From a checkpoint of a small GAN: discriminator arch preact_resnet, 72500 training examples.
Rows from block 6 of the discriminator, named by matrix and row number. Rows with one number belong to one channel. Each number is 128 + 24 x the weight over its row's rms, rounded and kept within 0 to 255. All counts start at 0. Numbers have three digits each. After the name is the row's rms in percent of the matrix's.
# convs0: first 3x3 conv (discriminator.blocks.6.convs.0.weight, 128x128x3x3), inputs 100-109, a 3x3 kernel for each
# convs1: second 3x3 conv (discriminator.blocks.6.convs.1.weight, 128x128x3x3, transposed), outputs 100-109, a 3x3 kernel for each
convs0.13 102:088134124111129120137151113154122114142149114167164136166107117133164110121143101152124127092119146116148137147162152105166152157123118095122160087098144120121148104142153153134135109138158149125146120114150104151106162180142131134149134101143115111169159172163125136149
convs1.13 094:113133115125131120101113107109100089129104095134117111062080078095103116096113109127140142139138131143145132106097108102102097098093100119105096132113101130126124141143127132111121108103103130137125117112127119120132118121109118112100087083075109120121120120118108106110
convs0.14 102:097147098141137117138119108121139104135154124130163154168128162104127143170127163091112116143141169116157132151154137114104125093157108098100090096114090080100107089126158073158114097150111098077090118085151088084113114165147157165143142167179144138096141152142152150117
convs1.14 102:128128100125120098123133121114106114090096104125109102090088090094099105124122127153144147135137139145135142131140127120125110128127128129106100151133114161144135093109096090099083094103106138147132123123133131142122095098143101116133097089114131117125141121133143126128
convs0.15 101:147170167110169148154131142133122101101133132103164100122153133091124120114103114124112138071081125125128089100113120148131159118104114119131145100145094089101137161145163130135124108118100114144142098114105131155172098146155084100128118139143128165138159153107125121123
convs1.15 101:112086124134104131140112140110125141174168176153146162153141131178172156180160156157141142138142147125115131095113119128144154140144138166139149143143130158149164162136170152126168146120167139118126153119124156145136178186165172178174163173151158160161138134156158168172
convs0.16 099:128134172139155133093143110102109084131123124128097089157157133129091118160105157095121104096125131101112135153111136110108086105112126174177134162157163154173128143157103137144154142129116149130100171163155116166160118159150102152117111135122078113130145137099096114097
convs1.16 094:107108103103113118124121123136123116150138133156143134140141135125128123128128135116089119099083101107078113122115124099127092093106098081096105070087089059079083116112118100097112077070091145133118135139115137121131163168141148142125154151135131130136108119128148141141
convs0.17 102:150118144170127132135136136169129148180184144124125137162115100147144129131090142148116162110138149140136104134134172172171168152161155113134119115160148129143166150158127138159168119107172141117096126123144124106084157109143106121141152133123116100097158102126132120145
convs1.17 100:133114115129126122111102112096078084094096072094081084110119117131147143119132127137138130107135120140141142118121107098090085079094072106092112121111135107119127131112116108114114115111118126113117140136135125115140120127139117132129123139144126124110137139114139136129
convs0.18 100:148089116140078105134108139153173124161190124142142145096139128096162126099116099130111135136113128105143125129135139144162139158150143095110102109097124093125136127156140164155094110125153079096087086120144109077141125107083128102122122140079109156178127119124104117128
convs1.18 101:153157148130122118134132119081062061081047047083052047111126130120145140122135134133136127145143125140138133124121110088095110093093090171162160170162154165157157104084073089073071081070042112100099105116088104091076146161141124138123103112088161160138164172139147145127
convs0.19 099:108137138172106153118170121113145122101100107111067133146148097148090125102111093137134158145126160148100165087091130117154153151109122162147157140159115142183169099110143158119135135168116089137091104099114130108126159155139138180155186135131093139109154126102132080082
convs1.19 100:098122101112122111086114087147144164130150140118128136152143157174154166151144158130132134146149148152141155124140141147143123125115109072100112080116119093106135115118109102125114115118128146148150163145144126150133089095107099109106089105116156140157145127164153123156
convs0.20 098:108133112116084159098147139107173121083138145137105145143140113079142129109138119096117114127100108125169164183130120127149108143115124163124172098151146093159147154097114127135139127098142134113143126117153147106129114132153122093122143134136177167133141124154103134109
convs1.20 112:143096113146118143162125141138129128125131127135121132168168163150153152145148142111119110118123103104119106093092078119104097125112109118101109117119115128119121155120138156126142151126142138136125125129134124155135149143154151132147138138140121149127117142122114136115
convs0.21 101:107141136142161170161143159101113123081106091098111153118082110083081082150143099097136134139112163133140155096091092093119164105110106126161153118165128123155148147152107137155112127110122095127121125121118102091102152159179144181168139138155135152121133140168151119153
convs1.21 093:098113104107126117120126123150140146163172163167169172148139142136142129146144143147143155139146141145130145120129135123122115113118115107134167102136149120133168111113100110116108127119117151162134161139163118137120110120116112132132111116119129135132132141150114129115
convs0.22 100:100107091136135096130104134148121161096120145121116160135155158103120158151145163099132135122178129149129115111122134159170127120132167138153153152109147113153150129115150146146111137122165094112149154143102134135115119140126185161134126181145095119134146150165091152102
convs1.22 103:105113114108111107101103102138134133136141125131131119119114107117111111104100110107103119121112125151125140122107115104113100121101100091090109090102107094104106089096089085091088092096086179181167183185165184166177107116112112132125103121124080085095087098090091094088
convs0.23 099:096084120111116074091094122142096120161151141140113104150121114142098132112149141137119110077108074135132129098148147089140142132140144169145196138144153129165124114167132120158101125144163104147148139095112158151119115148116123162118161117121107130120114118105134103114
convs1.23 097:116114106114110108110109117116126128112119124093113106104101096115094084100098084137127133130130140140148153133131127141138136137118119078070070081088078074073070110108102098100094080078073144162151151161166133165155108101084111110095105087070164164149164154158141135129
convs0.24 100:130136109145149152124136106086151106078134113108131087174126136145126111120173121147110147096157144156153155130118139129103141084101118095135133107116142126151105130084128102158137124116118150141135099122115116110142168100158109116115139138122113132089148132132143143124
convs1.24 107:149162138129141136122140130123137109126121132102114098123120094137129125119116098089093095107121103092086081087111093089110094080118092136154160132147159129142144148150146140137141142136136129112124128108111145112134118156144109136137101142136112137147119131134116128133
convs0.25 098:130105148109133130130103121088112111132102120119111157149088100133131123116133135089116130144155152164155104108106114122149131110114099138093136093118089106081121150113108165134096140166136134128137098126149109163138093130108121121126092102139126154150125159163134149122
convs1.25 095:110108122117121131115114129153141131157151136167153134087086085095097111091074082115112113129121132107112111116124129134131154148147153124102105111104085104086103106123107106095086074078068149158133159161158156183159130121117152137127144131123128129111139136126131136116
convs0.26 101:153117127125134120170120116103116165114101161135103111145114158115111148158165130163157144142164132135136099095113091121114119109127108155144136159126128128089119117098093115112090096106108124124115149110124149146108149116107153126159160146159123116092146129112170145156
convs1.26 106:122113109129118108130113115153153130154151138142135117121141128131141142131149123097100077099092071094101074134129107132142120130142122144118122125111120137121136131119127129109131132108127146129142135111136122111136110137128102144129121147153081105104116138131101123115
convs0.27 100:100094122172128156180133128072080095092145093107084111130132107142157163120144107133122104152126108131146088074092095153113129134103150177143158132122128115118158141132090125101130144107152087088099142099095092145094114104134117148113099118129139117121134186141143159162
convs1.27 099:108095089137120132117108106186162176188170189166147161081070071101084101108087099139121134120113120123117139133136177146162178158153181170137167163153174165135168136124131145133123125120112093118093101112091122130120128145155134149143137157148135155133157176148134140117
convs0.28 100:111132147112095116122101162142125105122154152131114126124089129155121107101141099123147151103157100126121127095107166101152134108099131133179161185161134175143186139103116146136111113129072149149111141094091129120088122135131116158117096116138147152147152125140149119097
convs1.28 093:097090095115104106125114129137141169143159173128139163142141129161173162161159152130130121137131133128132122137150193167163189160155198098105125094110110111122128154148172173148158160152167139143131164152150165145145092107111089112106093109110117128117117117117103113103
convs0.29 102:103092142137144107098102131198181188155191190158141169160111170152162129122114155162113128113096113125135126131096094105094122141090084119158132119138119164134129108094085114152099138151120152085144097108136122139134104143101141134113112141134132175138128121119127151128
convs1.29 104:117099111122113117135105114125092107113093116120079085107120108129115107120124110133138132125116123122132138150166152172165170152155140133119096119111121108119103166157170163150151166156157181163173166165153155138151119140127132146138126147133120135125114151132111118117
convs0.30 100:107154130126175146160169151152128113143114109140147144146122098127177160118128148134146142124130097100125105153118143135116152121131108092117092115076076120129116106161094110171163122104165121152101125129155161112129105114128120119115154113107124136085134137114113140105
convs1.30 103:128099097140115119157132132149132133148148132162150141099109106120144136134147144117118111125104115139119109124097087137093082155113117151148126152171140161153150147143142140137150151141139088078085086082100085098105091092093083061064110087085094100085098108104100096100
convs0.31 099:164104123159162134110114114120161143140165144127119111145110164151118176114159123148149103144138132115128142097097097145096135144149146160124122162108134110170112118142139109130147138171172141077098142111081137085096104161157138100163092152118144139166134181118147143150
convs1.31 093:107101109100098093112102102150146141164139149148143149111116111137139148138147147142147148166160161172171169143156143128137128138155108103122118129119139130142147125125106117115098122119103179171152183164159160153135121122107148146143139151134096114097074084070087100071
convs0.32 098:141095128126128096111096101176119133171182126171154104142154178164183170175124177138106119158112154113172176125101138166116148163142165101148105138130095117089150127108104145124112123126107161143172123129157132158128146096097153154139143139139113155093124130156116160143
convs1.32 100:141130112133124116116118116118112098111104080140115100099107125104112130092099112093104082133120124107117093103096090088102104089087098155131133147113129144116138137129114134100110111102110093110119068094097091116117115123128104108110088088100136129106121129102123116103
convs0.33 099:134146165164153180104159149135132100128120108101099085117142162143136117115165112158135115113102139110106118104116124151165131130162123094140141118136103114134121104143138123112140094131122121116158125133146151156118105154117156172116158122107131099134117099145149102094
convs1.33 101:090087074132122114120111104151142152170147151159132139118125138126127136134132135096102115087090099106109111104128105120141110111120102131127147141140145154149156133131126146136140142134131134154127140138129129152132108128130103129126121136142108129112108135126103113125
convs0.34 100:094127126129126110103139130101145131099118101104128148114114137128124166157105111130140122127143142110140156116105126103138113087128116154170120163174169157119129147125105145186139184148132143148125168157159112117132098149125134161096146147155104147153095124122112116095
convs1.34 087:140124116128110099125105105150125113138119101135115090093099094091102093097107093126126127117121111110108111149151164130128146119134139099104098088100093101097094123102117119093105099083102129134133130135134128142142101103102102091106090093083096090077105105099097092084
convs0.35 098:103132103130131175167138154082132124152147114109130135120104135109128145157139098101146118115125143120110142130123113130119146147108119134155098112168158103136153135140112190175132121185119120135107128084153104126103111105105164137133191166126094097103114115126120132124
convs1.35 094:115111088118108100097088079104103115139138132124127116130129118122125111114124112134132153118127124127120132110125119128125113115122100099108111119132140127136135155140122155140126144129109158147167149169149149153165096113109098129113098122094141154142138149143122149130
convs0.36 099:160097104105110126125139142114124167148114134104131164105140118124153114139147118114164141116158143096115170122117140149139141140108129165144130123129162141099149129138145148098140107146176093095161148142144161119098095136124105152085135142092106119139134143132143131154
convs1.36 105:097098096104102109115110117114103107113129116118116114113122115145160164134155143140122112131121109131118113126118118133114131119118106121129126121112109115122112172170174172171175172162172142131134135134125137117107149157150137156157129146149112114122110114133115115121
convs0.37 102:090100141127150148086096145119109117103156114150167152105145104102131137123118130115123134139146146112093095168121113148162175162130121115142148121160161145100120120181130151148120179157118091119077147089119118110144130113097119159126115148155161122128148105145132122141
convs1.37 100:114107115097087094130126129111121120102108115119128121121121115117125114145144139080084092091112111093102096127111140103104115145118123102107109112119109110109108078054067114088098099080086152136150147149159142136147126127130128126133140140139114115103105102101115115109
convs0.38 098:098127131104162103098138097123116135137163137134160105130130147173176125093131116111147113094117131109111094102156125171133158107095096106140166117109121146111128118106091137112109162116134109142137089102150154086107146139111124142146144114109091144132163120156121138101
convs1.38 107:145141116164166143147156131126122113145133120108095077095087068111095078103093073104108108112106118114113114087088104113113128124103097118113122092088097113110111129138120115113104108130116110108119124127105139143150107133128131158152104132130177169165177174180154149160
convs0.39 100:103149104140106098139159161147102156094097147136112136108128121148133114120107102120107099151082085144154112110176160150157116159163137135144103149146111109115131125136164132154138147114111148143156144124136099119108095105121144089102124137106095137121135108151100135154
convs1.39 122:121123120135127120147146140109092103108110097101090109119112120135137138131129135128135136135135139143146158082094101089087093112102113146116108127121089140129108083083093079083085082074090134159135154153153137160141112111108109106106101106102188203183180188174164172160
convs0.40 100:125110120095099099172100134105154136146103130149136159117095155141111140097156117148140149121103107149148137173165149129158114167173153148132134106134099127112119139144134133158147140104144119129112110101101099081123173116169181133180195176187160133143106121123157176117
convs1.40 096:095098108070066078094104100112122126104111108125131130059063065084088098090089097091097102132137133118123115126123123101093096120118096087093100105093107116119139079097114083087096084092093149141162140151175150141167052065080075088106093093111136133130096096088117103083
convs0.41 100:144145149145137127163109129137138146162173125147170118097136122103103096101136134085108129097157098128127133129125132168162135183131139123119092085101084132111132140123160162172118127130119150140129136128167165128118138127128137119090120130077129138130129117167124161107
convs1.41 118:110115099099100088106099085066083062076087079060072044151160141159155151152153141118130121131132137116127124117132115112144111118147117142149157138151145142156151112109118108107116108098119114123119135116124123138133098103098095099083081084072111110111122106109109113111
convs0.42 101:091145141103101101138116107105136164097140113088107083105148131153142120102140162099128118135132103099101112109164158170131170156130146115143132180181170134186149164130131154129133179150173119143149146123117111083142167130135131178162166162169109103127154162141152112140
convs1.42 098:146116114139119110141114119144129119145142137144135123121136126141142151121137133102105113107101107100102109111124123109103124105124116076071072096089097108112104124104099118099086119104097098097083109099107110102112070087094062071080074098090111114115116130114117121123
convs0.43 100:077109108118134150129152114072110099105109109125122122139154135113169123103123163144114097121118158106129143144141142121116160151145126163111174116122100094132112159156131154131131156139114134114137145107136097138136159116150161161178107097143153159117160133167130174144
convs1.43 093:149159158134122112123105099172164150160168154175163129150148153121133123123118124088082074101096068110102093148129130121107090127113106149141125115142092145132123148141144156143140129122130110118129124139151132145160104088059083065051083077048152134148135114131121097117
convs0.44 102:147128120126131109093083124140117157116129125171097107118129178164158145150155157090085102127132098144087082098074134122103077121102078127163160159114152185151151153162127164181142174167112110126126130131126150139102113116108106097146108148098105129115132124170109149146
convs1.44 090:118115109120133129124115130122117129111128135123112117095108093129144128121140125108116123108111119098099105134170172135160166143174165138130147139146151142146168167126160152146148184147170126109095124090101105088085148150139143150139135152135146163131153153134139143125
convs0.45 099:169095163164098127164096134095147133123115097116077084141092093090134101101103143095134151143119131156162133192148142134148175172133154150126115146137081116102150142120143113132119125094109146154140128113142127165171145120154158105148152130154127111137095126092101114100
convs1.45 115:099097114103103109094094108150165160152188169131154153144140138142147131138132132078079083079082089088090098096102107123110098095113100125111116110125113136116122142150161140134144129132142148149130139103117129130129130129124128126118114110112120149154128137139117138132
convs0.46 100:094104149101114122144092116111116165173130174155197149141142157113091108097123131159113117125160129085110089138124102145118137164161154119122118138095136137133112138169109116108109152115150140147153118167177144149167151159105110161135128172123136176144124150119122164116
convs1.46 094:109097098122090102129122125097079076109092084108072058093116107107129135093121117143136152138147146158153168134108081128109086127118096118090094114093077104100097113095123107101106115101137129167157122144169123143149146138122128129113116111112074109108077102111106119110
convs0.47 100:137099138155128156098160132138179170156166112151161161156134168134110109154147129150118095122110114103133108141103166158148114146139128100165124154151156125144127137173149140117142098110113113125130116134112106101161105102167160102113144116113090116148108134115105095122
convs1.47 090:087084087102097094104096090075073096113091130081071092125103114127112106130127120154152143151154153118134135136168145128152142139144140159166156169166151172166171124096113130101112118088106132142107118126109103118094154169166180192191164164167113130127134144153114114127
convs0.48 102:103172162156116132107160136140156109149129150135117131148138119118097075112120102088110094094108091107124132160100123109139140113115161103147106095110150104152091102137144139158090135154101124129147126143093080089111152150162081111094086124133156148118149117153151145161
convs1.48 102:116133120137134138149143149129109114141115140119110129122119120139148138136134145130146152125154141125139146111132122126137149130141144155164149155155140153169151153156144158133148152130132125117106151131121136132111144149134173169161150144119130149122136151138126151127
convs0.49 102:085099097129125109103101133124115090111093087126100132143085145089114154133106113143153130143108127112161121118106160162103102157114181156186139142109129168141158176113149130150104099140084143150151112100143129169135139138121120159163156113162139152075106152113122121073
convs1.49 095:069064075098079091095090102183159163183167158189148154132127139144141141147138139162149143155149124165150138162148151178166157151139155099073094098081090111093105103108111109101102116096110164159169158133139139123129117122118127138125128122120134144146142159150138136141
convs0.50 099:157156120162149175110112141124161151107143111150156156140141091127152129167128122126125112162133164106096093125123127159172128133153160160137160106180149124135136147110126103131156126137154120093148128153148126126083157142164142153150137177190128149150115117129106140125
convs1.50 090:079061096089064094110072108099087114088079098082070091119131116142141146137131140172157157151148143153140139119126086116103084115120097149117123159135136185158151086088091098081088094101108128144155124136151101115109117140132118146152113141137103108091105138090110123095
convs0.51 101:142110113117102105113095136171165120162163123163181195168167163145176134158115145149144088105112088134109149112166143117146099095125111098075095130132093073104076137167140171162130135188162123090094131157138130098093157160139099154122118133122145125127134123120149119101
convs1.51 101:168154149160154155169177172110081072112099075143119089124122119119109110125127130156155151134139138144141142101103100103085085117115107188184167180195157182174163138138145156163151115123125127141121141147157137154131087101113093102106104115130121120140134132151129140152
convs0.52 099:090119153085108132141134179115126117123123094116130164135148125097118142151144121095093104141162102133141155112132113142104168096155111126095145111109157126143140091161098082121092123139131146109083135127090093123077146131132137165145123125159113085096137105090134117121
convs1.52 095:140125146165140160175152174123096139120119138076067104118139127105120121106138132163157155168145158157151147108118104112120109106125107126132126132133127140137127146106119151107122131082100165167144168173153154173156124105118136129108131118118156138138168163144146149114
convs0.53 098:111140106117108108107098093135119123107144151086111110123113137135143135116074092160136122138134093146127102113124141145108116152147106139110109159123144135112128144172136124180154126116118110148127121092146085098132137107151131159145155118163151117149160123142188112169
convs1.53 096:150163131172166143134144110112127109115125127114134135125121137132137156131135137143148155140147142131133126145149123118122107136138103169172150167152132169160138130111103139119110124112105163136139186172156180160163108105109093110114116117122136092132119092126119103119
convs0.54 099:168171184126113134126139157120124138128117092159145094129148151117156122171169181097123098163132147097121148093158144117149147138117103139174167165130172144142183117136141126152140166165113153121150132089161104104110130139127145143137185154166075082134121139134126104140
convs1.54 097:136113104108098088133121105121107095114082071127080079080070082068045059066055067119122127129122134126115117124103111120109112124103114127107096117097101110101082135107117116096101131100107118161142139170126154150148102123122115121127121139137092107107111124122119118116
convs0.55 099:134122137134118145144142168135115126141116127132152138151164159128124129100117130116112114127167120139114162145104110111105131124086074110106104120118132158156162163144158109150139129116111105120134149136131119135164144119117117124120121132128167154093131166156129166141
convs1.55 102:138148138148146131130136128127118122127118139118111123096079081124109121123105118122119108137124124130125110157165151153158159176174166126116138130120127138123142103125112107121099109131115139137109145137129163154128103109134122112147131124138142133144144125131156146155
convs0.56 101:073123129120111139083149123148172134154115120144140124087105136125148132155110125094102127121123120129112113102179115130108161099172144123086112105103115161118128152150120144177118088139135113090156119134092135137106155107115137101123147134091141117116177163173176177165
convs1.56 095:123128118140122123117132121110080104110062098102062094124135132154167166168176175142147135144124137123127115138137144137141153135125110152163148170152161145158152084056087116068113123087121146149125142177121161168137128132116164154162156144161104101093110095106107111108
convs0.57 100:102115162143166116109099135145151176108149139088105108141138093116082131122136095093119096143153162116142108140151135169176129125154157191197188149157160172180160169146130182165159176128114128152139110106148123117094100093106139135070127108081127135173134138115122167170
convs1.57 106:110103100088079071082077073115130132128146146123133126131118132136112138118099112102114113119117119092091088118116132119121125134124131075092083057071058089094078134134134128116115134128127158150123178139148167166145140137153119115126122112124153148152124134145148154165
convs0.58 101:117145139135132166129123185115153099137121131099117101145151106163125138155105113111145107156136122168146174112116134160122150098149135123105137139137161100148089102138113103159105115145115119143105143083137106115125136141140131138168140133141142105132104114089114113111
convs1.58 104:142137109149142124137129104146147132140138151161172165112106098096083079107109090115105114105113109144142140119128135127107130161135143176159158194171163172158144154131132143118120134118113126130125132138125153155155140135110128129099130119086131144139112128139117124130
convs0.59 099:151136154144158129134168131148143121141132101156108108117158150143112098133138160150113121170139156143152101131128102081126132107091112145140176196171152190145130156160129152169133127161152151113113141123149150170118097163110117103159143116113153109149154134096127089088
convs1.59 104:104111092105118111097114108161150141163160143160139129139147139130133117139140127149149135138135131138136134174177144166179146160169145077079091076086098076077085158159176137130160151147162147139149141135124124127127166161150177177167192177162116116119111131128139133126
convs0.60 098:129155142090135096131098153126174159102117143130148100164124109135133162162168121162150148162122102119163111086092087150106098105088090162101102133142132148142125117169155130164147108149116117102111173165149163166143112140140109134160152172153115110120114143146137086120
convs1.60 094:113124099121124118134135119159166151161157169137155133101101115137145142142149155158161154185181172171159163146185160155173165162174152109154144122157155102143133114131120095097116088106099157147115150138104158138101137125138175167161147144143141160136117133122115127115
convs0.61 101:119151119099143130086103125126121165129114143138114118171147137126160133134128159111104094110102112137078082103121121135093133095100099135085131145106132118090141126165124159116122155152157090128118100131131147139113141163166145125138145120137111158094113126131127144106
convs1.61 104:103110118110111110098097100172150155146122127118114107135144150153176178139153156153152130156169144154159149153160135143126132150147135129110123156137121152151156140130137136125131142130130142138131135145135139128139106135133119142155102137130126129114131142123138155130
convs0.62 100:132132136129137100100114151134100094104153142121111109085102098086095140096110074113099147097103131131090088114137131114129121115164136124183147171134174159136164109102111147128095146124134130095146091138115143135095121144146167125173161126164150157120170143158131140105
convs1.62 096:067077079077079092095100113130156116132149139140160136131116106149136135149150133137146127160152148155168148135136111130154134149149138096093087101088095128120106164174155166170164154165148151148168152150159147155164087085075081083078092090086131124151132134159139131145
convs0.63 100:192150155136144125143155151096099093142133086102091136165143101133121139158151157092135144157105135100099153130132109084132133079084093107114100103083082154091092120148109171151114123122139137135111071133070076141071090119149152154108099129134134165119137126143151109102
convs1.63 102:119113118128120129119116120143142131179162173174174159154129125125109111119111099127125137124127135094094105148144137123129152131136132130168166136136168118150162148134143139122147133128138141133180143160175148137189102121122092116136110128143136136125099106101146145137
convs0.64 100:131098147092137142134126122182155125193178189133135145092125140100163106115126122113118180112104147127173112119109140104106108120118163142135172136156116183133137124136091112155139110116150114153144107145137136100099159150102151156104110141130169125102147115147161149128
convs1.64 103:114108098133130119138134126082071044100075063100077045118107110130126131118113104162140144157148139139131138117109095134128121144129111094108087103107089109114105132134132148143135151161154129131135109116128120123129116115127120122138131131145140139144146138149136128141
convs0.65 097:115131173137124112126112173119149154156171174134126143091144135107141133094149098131100117155109123144123116146158171118141120160137162146140123087144089092106119092133121138118156140149118122123099173177108141164129125140122145141104115133120130141113107152182161102100
convs1.65 094:118114100140134134124143130118086082114111082124087085129143136135144154137146143159159143159158144145147148134144133101125091107121105139127127138148128133134128125101114143118123157119134114117087134124107137134098148139123146124117142133103111104095128127116126132119
convs0.66 101:153153112140165131180117146124127141162104134083115150157186162131144102118143116144128110120121125143099138180110160160152125127158122152139151143133169171112168135163132155162134119143108125144102103138114092086154127146141165146166171169163125150089115131139118133117
convs1.66 099:113093092117099095102089088092106107099120113101115107085085070108100098087085079107095104095089091099097098139121139137130136156150152082104124090103114119122147126126129123141116125134129140166154138155139147156146131127126130133141119134121136126142129116128140138140
convs0.67 100:105169119150103152143135157164139135154173156145160148160118135172132126139126149109148146142135145092147116164154115144128108126102095133105129138106112112109115142169127174145143155160137146132135100152140155168120103151114131109105147113119125145122115116102112135159
convs1.67 100:142127113131125113124116105088055064090071075118068077145145112113120098129137110130145156130139142142145145101125110101098068087104060132142127142141119125116102095084092100083081090078087160167152150144120149164139106143115128142105123142121119117127125116115115109112
convs0.68 100:127145160138114108087126125086109125105112108092084119149169131164120101150113144084109139115130094146158136105113078087099115103112079181123138170118166113105175118114117089088110134145131092109118153139140119098101144134126139152165093113166106156100138158134130132142
convs1.68 094:129123130103097093111109118117110115102113116135144141135134134135127124151151135112141142123136156100126131133157144138139159133163156163167174154169161142148141142145160127128141126114132144159138151150140141157133097126116096135099110125117129124119159154154145146140
convs0.69 100:156138164168158141117160100182179124175188139164145191129122135161134124179157161179173132125116155146137132173112165152107101154108127095120122144139097078103087141128087155150128117160155129103150110103128119110151112098149138104101165096163154107105146127110111165139
convs1.69 102:088107092089110096114131115118101076122097066118104069126128129140136132126131125161160149149150141150170156132133095125107095121117113118147135112149139110149139159170159150153151153166164186162163177152164173138143079120105112137135100137125140128124138143129145126127
convs0.70 098:160118105145147158102148141108160140155160113110120152119088115137099116111113098151095100100131127131153130156098148141142099094114132113103135145122176104106166149139111162153165140165152158145161152133164140119154148139165120157148088150106082144138120141153089100129
convs1.70 103:104120119117130132115121126111067089137114128133097113122116110137143136141134127143134135131127133111112122085066121095122130101098138170144179138134144159147162134116111106097091109081084117154123123132141105138118117132135115142153096108122154185171157176153153167142
convs0.71 101:164126143100104153136124139133112140158173125151111113087125089106087104090077117083064111081073120097133148077078109111080100083090096167132132112150153129155169107102122147124090125091119148094147136141120161097127149176124147139173173149179153115093117116122078101082
convs1.71 098:102106116108104102114114112106121120095121123086111102079086098115114117111120120113113125117117119095089117137132165139095155159127150137135144140142142126132138113129115112129100076093067129120143124123136122109133112128121117137120086127108148179171150149173112137141
convs0.72 099:105127141130114141120148153105149150118112097146122113155176133091134121123157119127141178125123155110138169135141104074130099090123119161165167181123167151166123150078102142094146088128125131127107162174116112109127133108125122138103140116093093118120103137085128151101
convs1.72 100:108114117112104106086083080139139137122122133126133123115124133114130133110120130109106113120113112139132131153143136134144139142144134121130116153135145134131128139130151130133147141133139124136129107128127129134123141138154143157169131124145129116135116117131115113123
convs0.73 100:123111092076123078120125087153135120133143151126109154139151149151160169156155156105130094113124114097094136098117117114113143125109089102144118143112107139139102147123107169138155142131134155104144109135123163158167149149120152169160135155146126127096140121114127153108
convs1.73 105:123114094108100091113108079136135152097114128119129130144141145143140129154152150134124143121135141142137151146135157131127133146137136114107128116117133124127139119102116112108118092093111126114129114133144137135155140157143117139120119149125107109107114128117112111115
convs0.74 100:170160124133163105138147118162148181182173180195172155099103094097135115098123149081109142108081121134142113118125138132096149126137160095110124160095113135125135157142147099139150149137112184187160184161173177140162111134080082126120114142147162111157096124119111134149
convs1.74 104:100091096102097098110101117100094091113097091110093083112123118132141133126135129139137124135128131132133132112115109121120138114138124142134119130123107120126108115117107115114120099113105077071067072070078066064070151150154136152155126143146144145146143144141133127127
convs0.75 100:138140151171165169121131150086156102150102142140128157143151167140093106114117134123108123113112088125145101123113149149118136105127132151125116162131114110133134080089121093126143152138116127114126144146123114115168091115140087127121106118141113154113108141117145121148
convs1.75 099:130127126134116123121119109141138127156165137142127124124114115151134131128125111098122141085103111086102111086093086105095112106102111119131151106116122109124132152143138134125120123119109142136122138139115125139109111128131152157159116138131114159143123155157129171159
convs0.76 099:102142131120119135139131137163171143159159174153157184108099136100125142105103174133108141092069071123102085121113136144135135137102128185166135146138128171155136166188168155173150185146119097106154140153143173146141159109112172105125102131115133102154089122148116121150
convs1.76 098:108128123107128116081094092113123127113113119104115108151142142147146141146144136133124131116103118134124127118102115098113093110102099095105107104096103100091102100115111097111105054086077145143121155151126138143114142150172126144164108127145170164171171161155143133136
convs0.77 099:162157149169164090162119150162167163150089142137077082109108143097127105119149147145166146123151129124116165108104158086117111110112127153108174119138132145116165165143141132165154183151114083139090069152096080100105118168133129123162103106131130090117099125123109148145
convs1.77 095:143158123143154122155171141121104106131103124083077084133147133130145146136159149116114110129141136120128126112153148142149159130167143139132156132116124122113127119113114126122121111110118155159173135156168148152166094132113085133108089140118173170176163157163170162175
convs0.78 099:153163145144160145124135112152136136125131166131129174099132138114111150142100101085118107099106083100079096121102092154111101088119115161187141148148128149173148106147128145166164119107168156137138098121123172157112175144157138170125121161122123089142095140152138108122
convs1.78 094:103124100121132120129134125118150152114156156128136144132118107115111101121104095134143137120109118113118110119116126117140112127137131071080068066076072078084074076096087088100078084096083147156171151140154123118148114115122099114117076087099157107129151117130141115138
convs0.79 100:105098108146115158151130148112107116100136116078074130135128145127098103078094105104157118120146141095144136099147101136155154138106088144190182139201198189191169170141155134110110148104132144125123113130120122108100142147137165117179120176173090123113127113156145124129
convs1.79 098:090095086092096094083086088148178148173192173150175147147137128152129131136120108096109133124110141104108118110122144127119143119130146064069107059062099072078099080083068071064060066069065181192168160162163162176172105123111085110100086113100137149169112127137106109127
convs0.80 100:125140102146170133158150170101119104101112156105095145139099106161117130149140147153124152157142165106127142136110088089156145110149124147117142163125167126173133103153153114115147150121147127077144152093145101095087135130107136137121145138161099118107119132164167129121
convs1.80 101:140128132144134117133135129149141162149136164145146162133123108114106079115117091109106109118126122119121122142140156130115145134140141095126135111125148116134142074079069090090076086097073117133138142154158145152147105121114110118116090107102111140138109130129098122110
convs0.81 099:117165141113164094108108145099104103122153145145128142103100092088133147103148081144129150112118125110134114120097107114080103074134154132157142136151125134200177086123120150138131114104117107159130161154122122116144130138110097162120127163115154098133107160118147122130
convs1.81 090:133140136119126123130130136174180163187187169189186166140122118144127133138134126136125129139137140145141141144155143153149153152159162090086102082102104085095101130128129121121121140122126137154146140144135119133138147138114136141116134139107147152153137143149142147155
convs0.82 102:081139102138119088075119118108133136136145157118135114090109138098104153114151106105128147149127144148107140123107098081085081087085091104096128134124108114161153159180123157117140178168141106126143145139162101148148141122131116139137140173169115151121145099089135142115
convs1.82 116:137124124134125113143142131111106096131117109136122102121129105117127123125132112130145144131137149111121129172173150169150144165153129131152147137153129128143143120132131135136143121135145159162153138155139144152137091107114098110117105121129107117119116105112118130127
convs0.83 101:144123134109115096120118136142128129130104099131163115105099155147149134154152113114163131134124105164110125071095089089094116083099080089136145137100109088139115174111128184125154164172101157165112170138126156162096134095102103101146149167157110139095177121135130143146
convs1.83 104:134141151139134150155142150080090081090102096114132120099116101106099104105121115188192175191183165202209191160131145166154182168146161172159115164146126158149118105089101128107141122103116174195192168167168165174187098119124134141148137144147121135145130151152108126128
convs0.84 100:140093135129110125117148132155168174193148139186164155111130140102152135101108128135143158147155164125132112146101093155120098117086146134121140129112127105078109152105164105131168154143164093132135103136133152101152101159111170169164120140163085115117136078133081087106
convs1.84 104:142125121126114118134120127079065054081064060099075051121117102124129105111118092125140133116127124109125114118119111121132121114113099142146124142145120141144133089091095090080085088085089126118103119122100122122096105131125102122115097114106110134114126146133123144124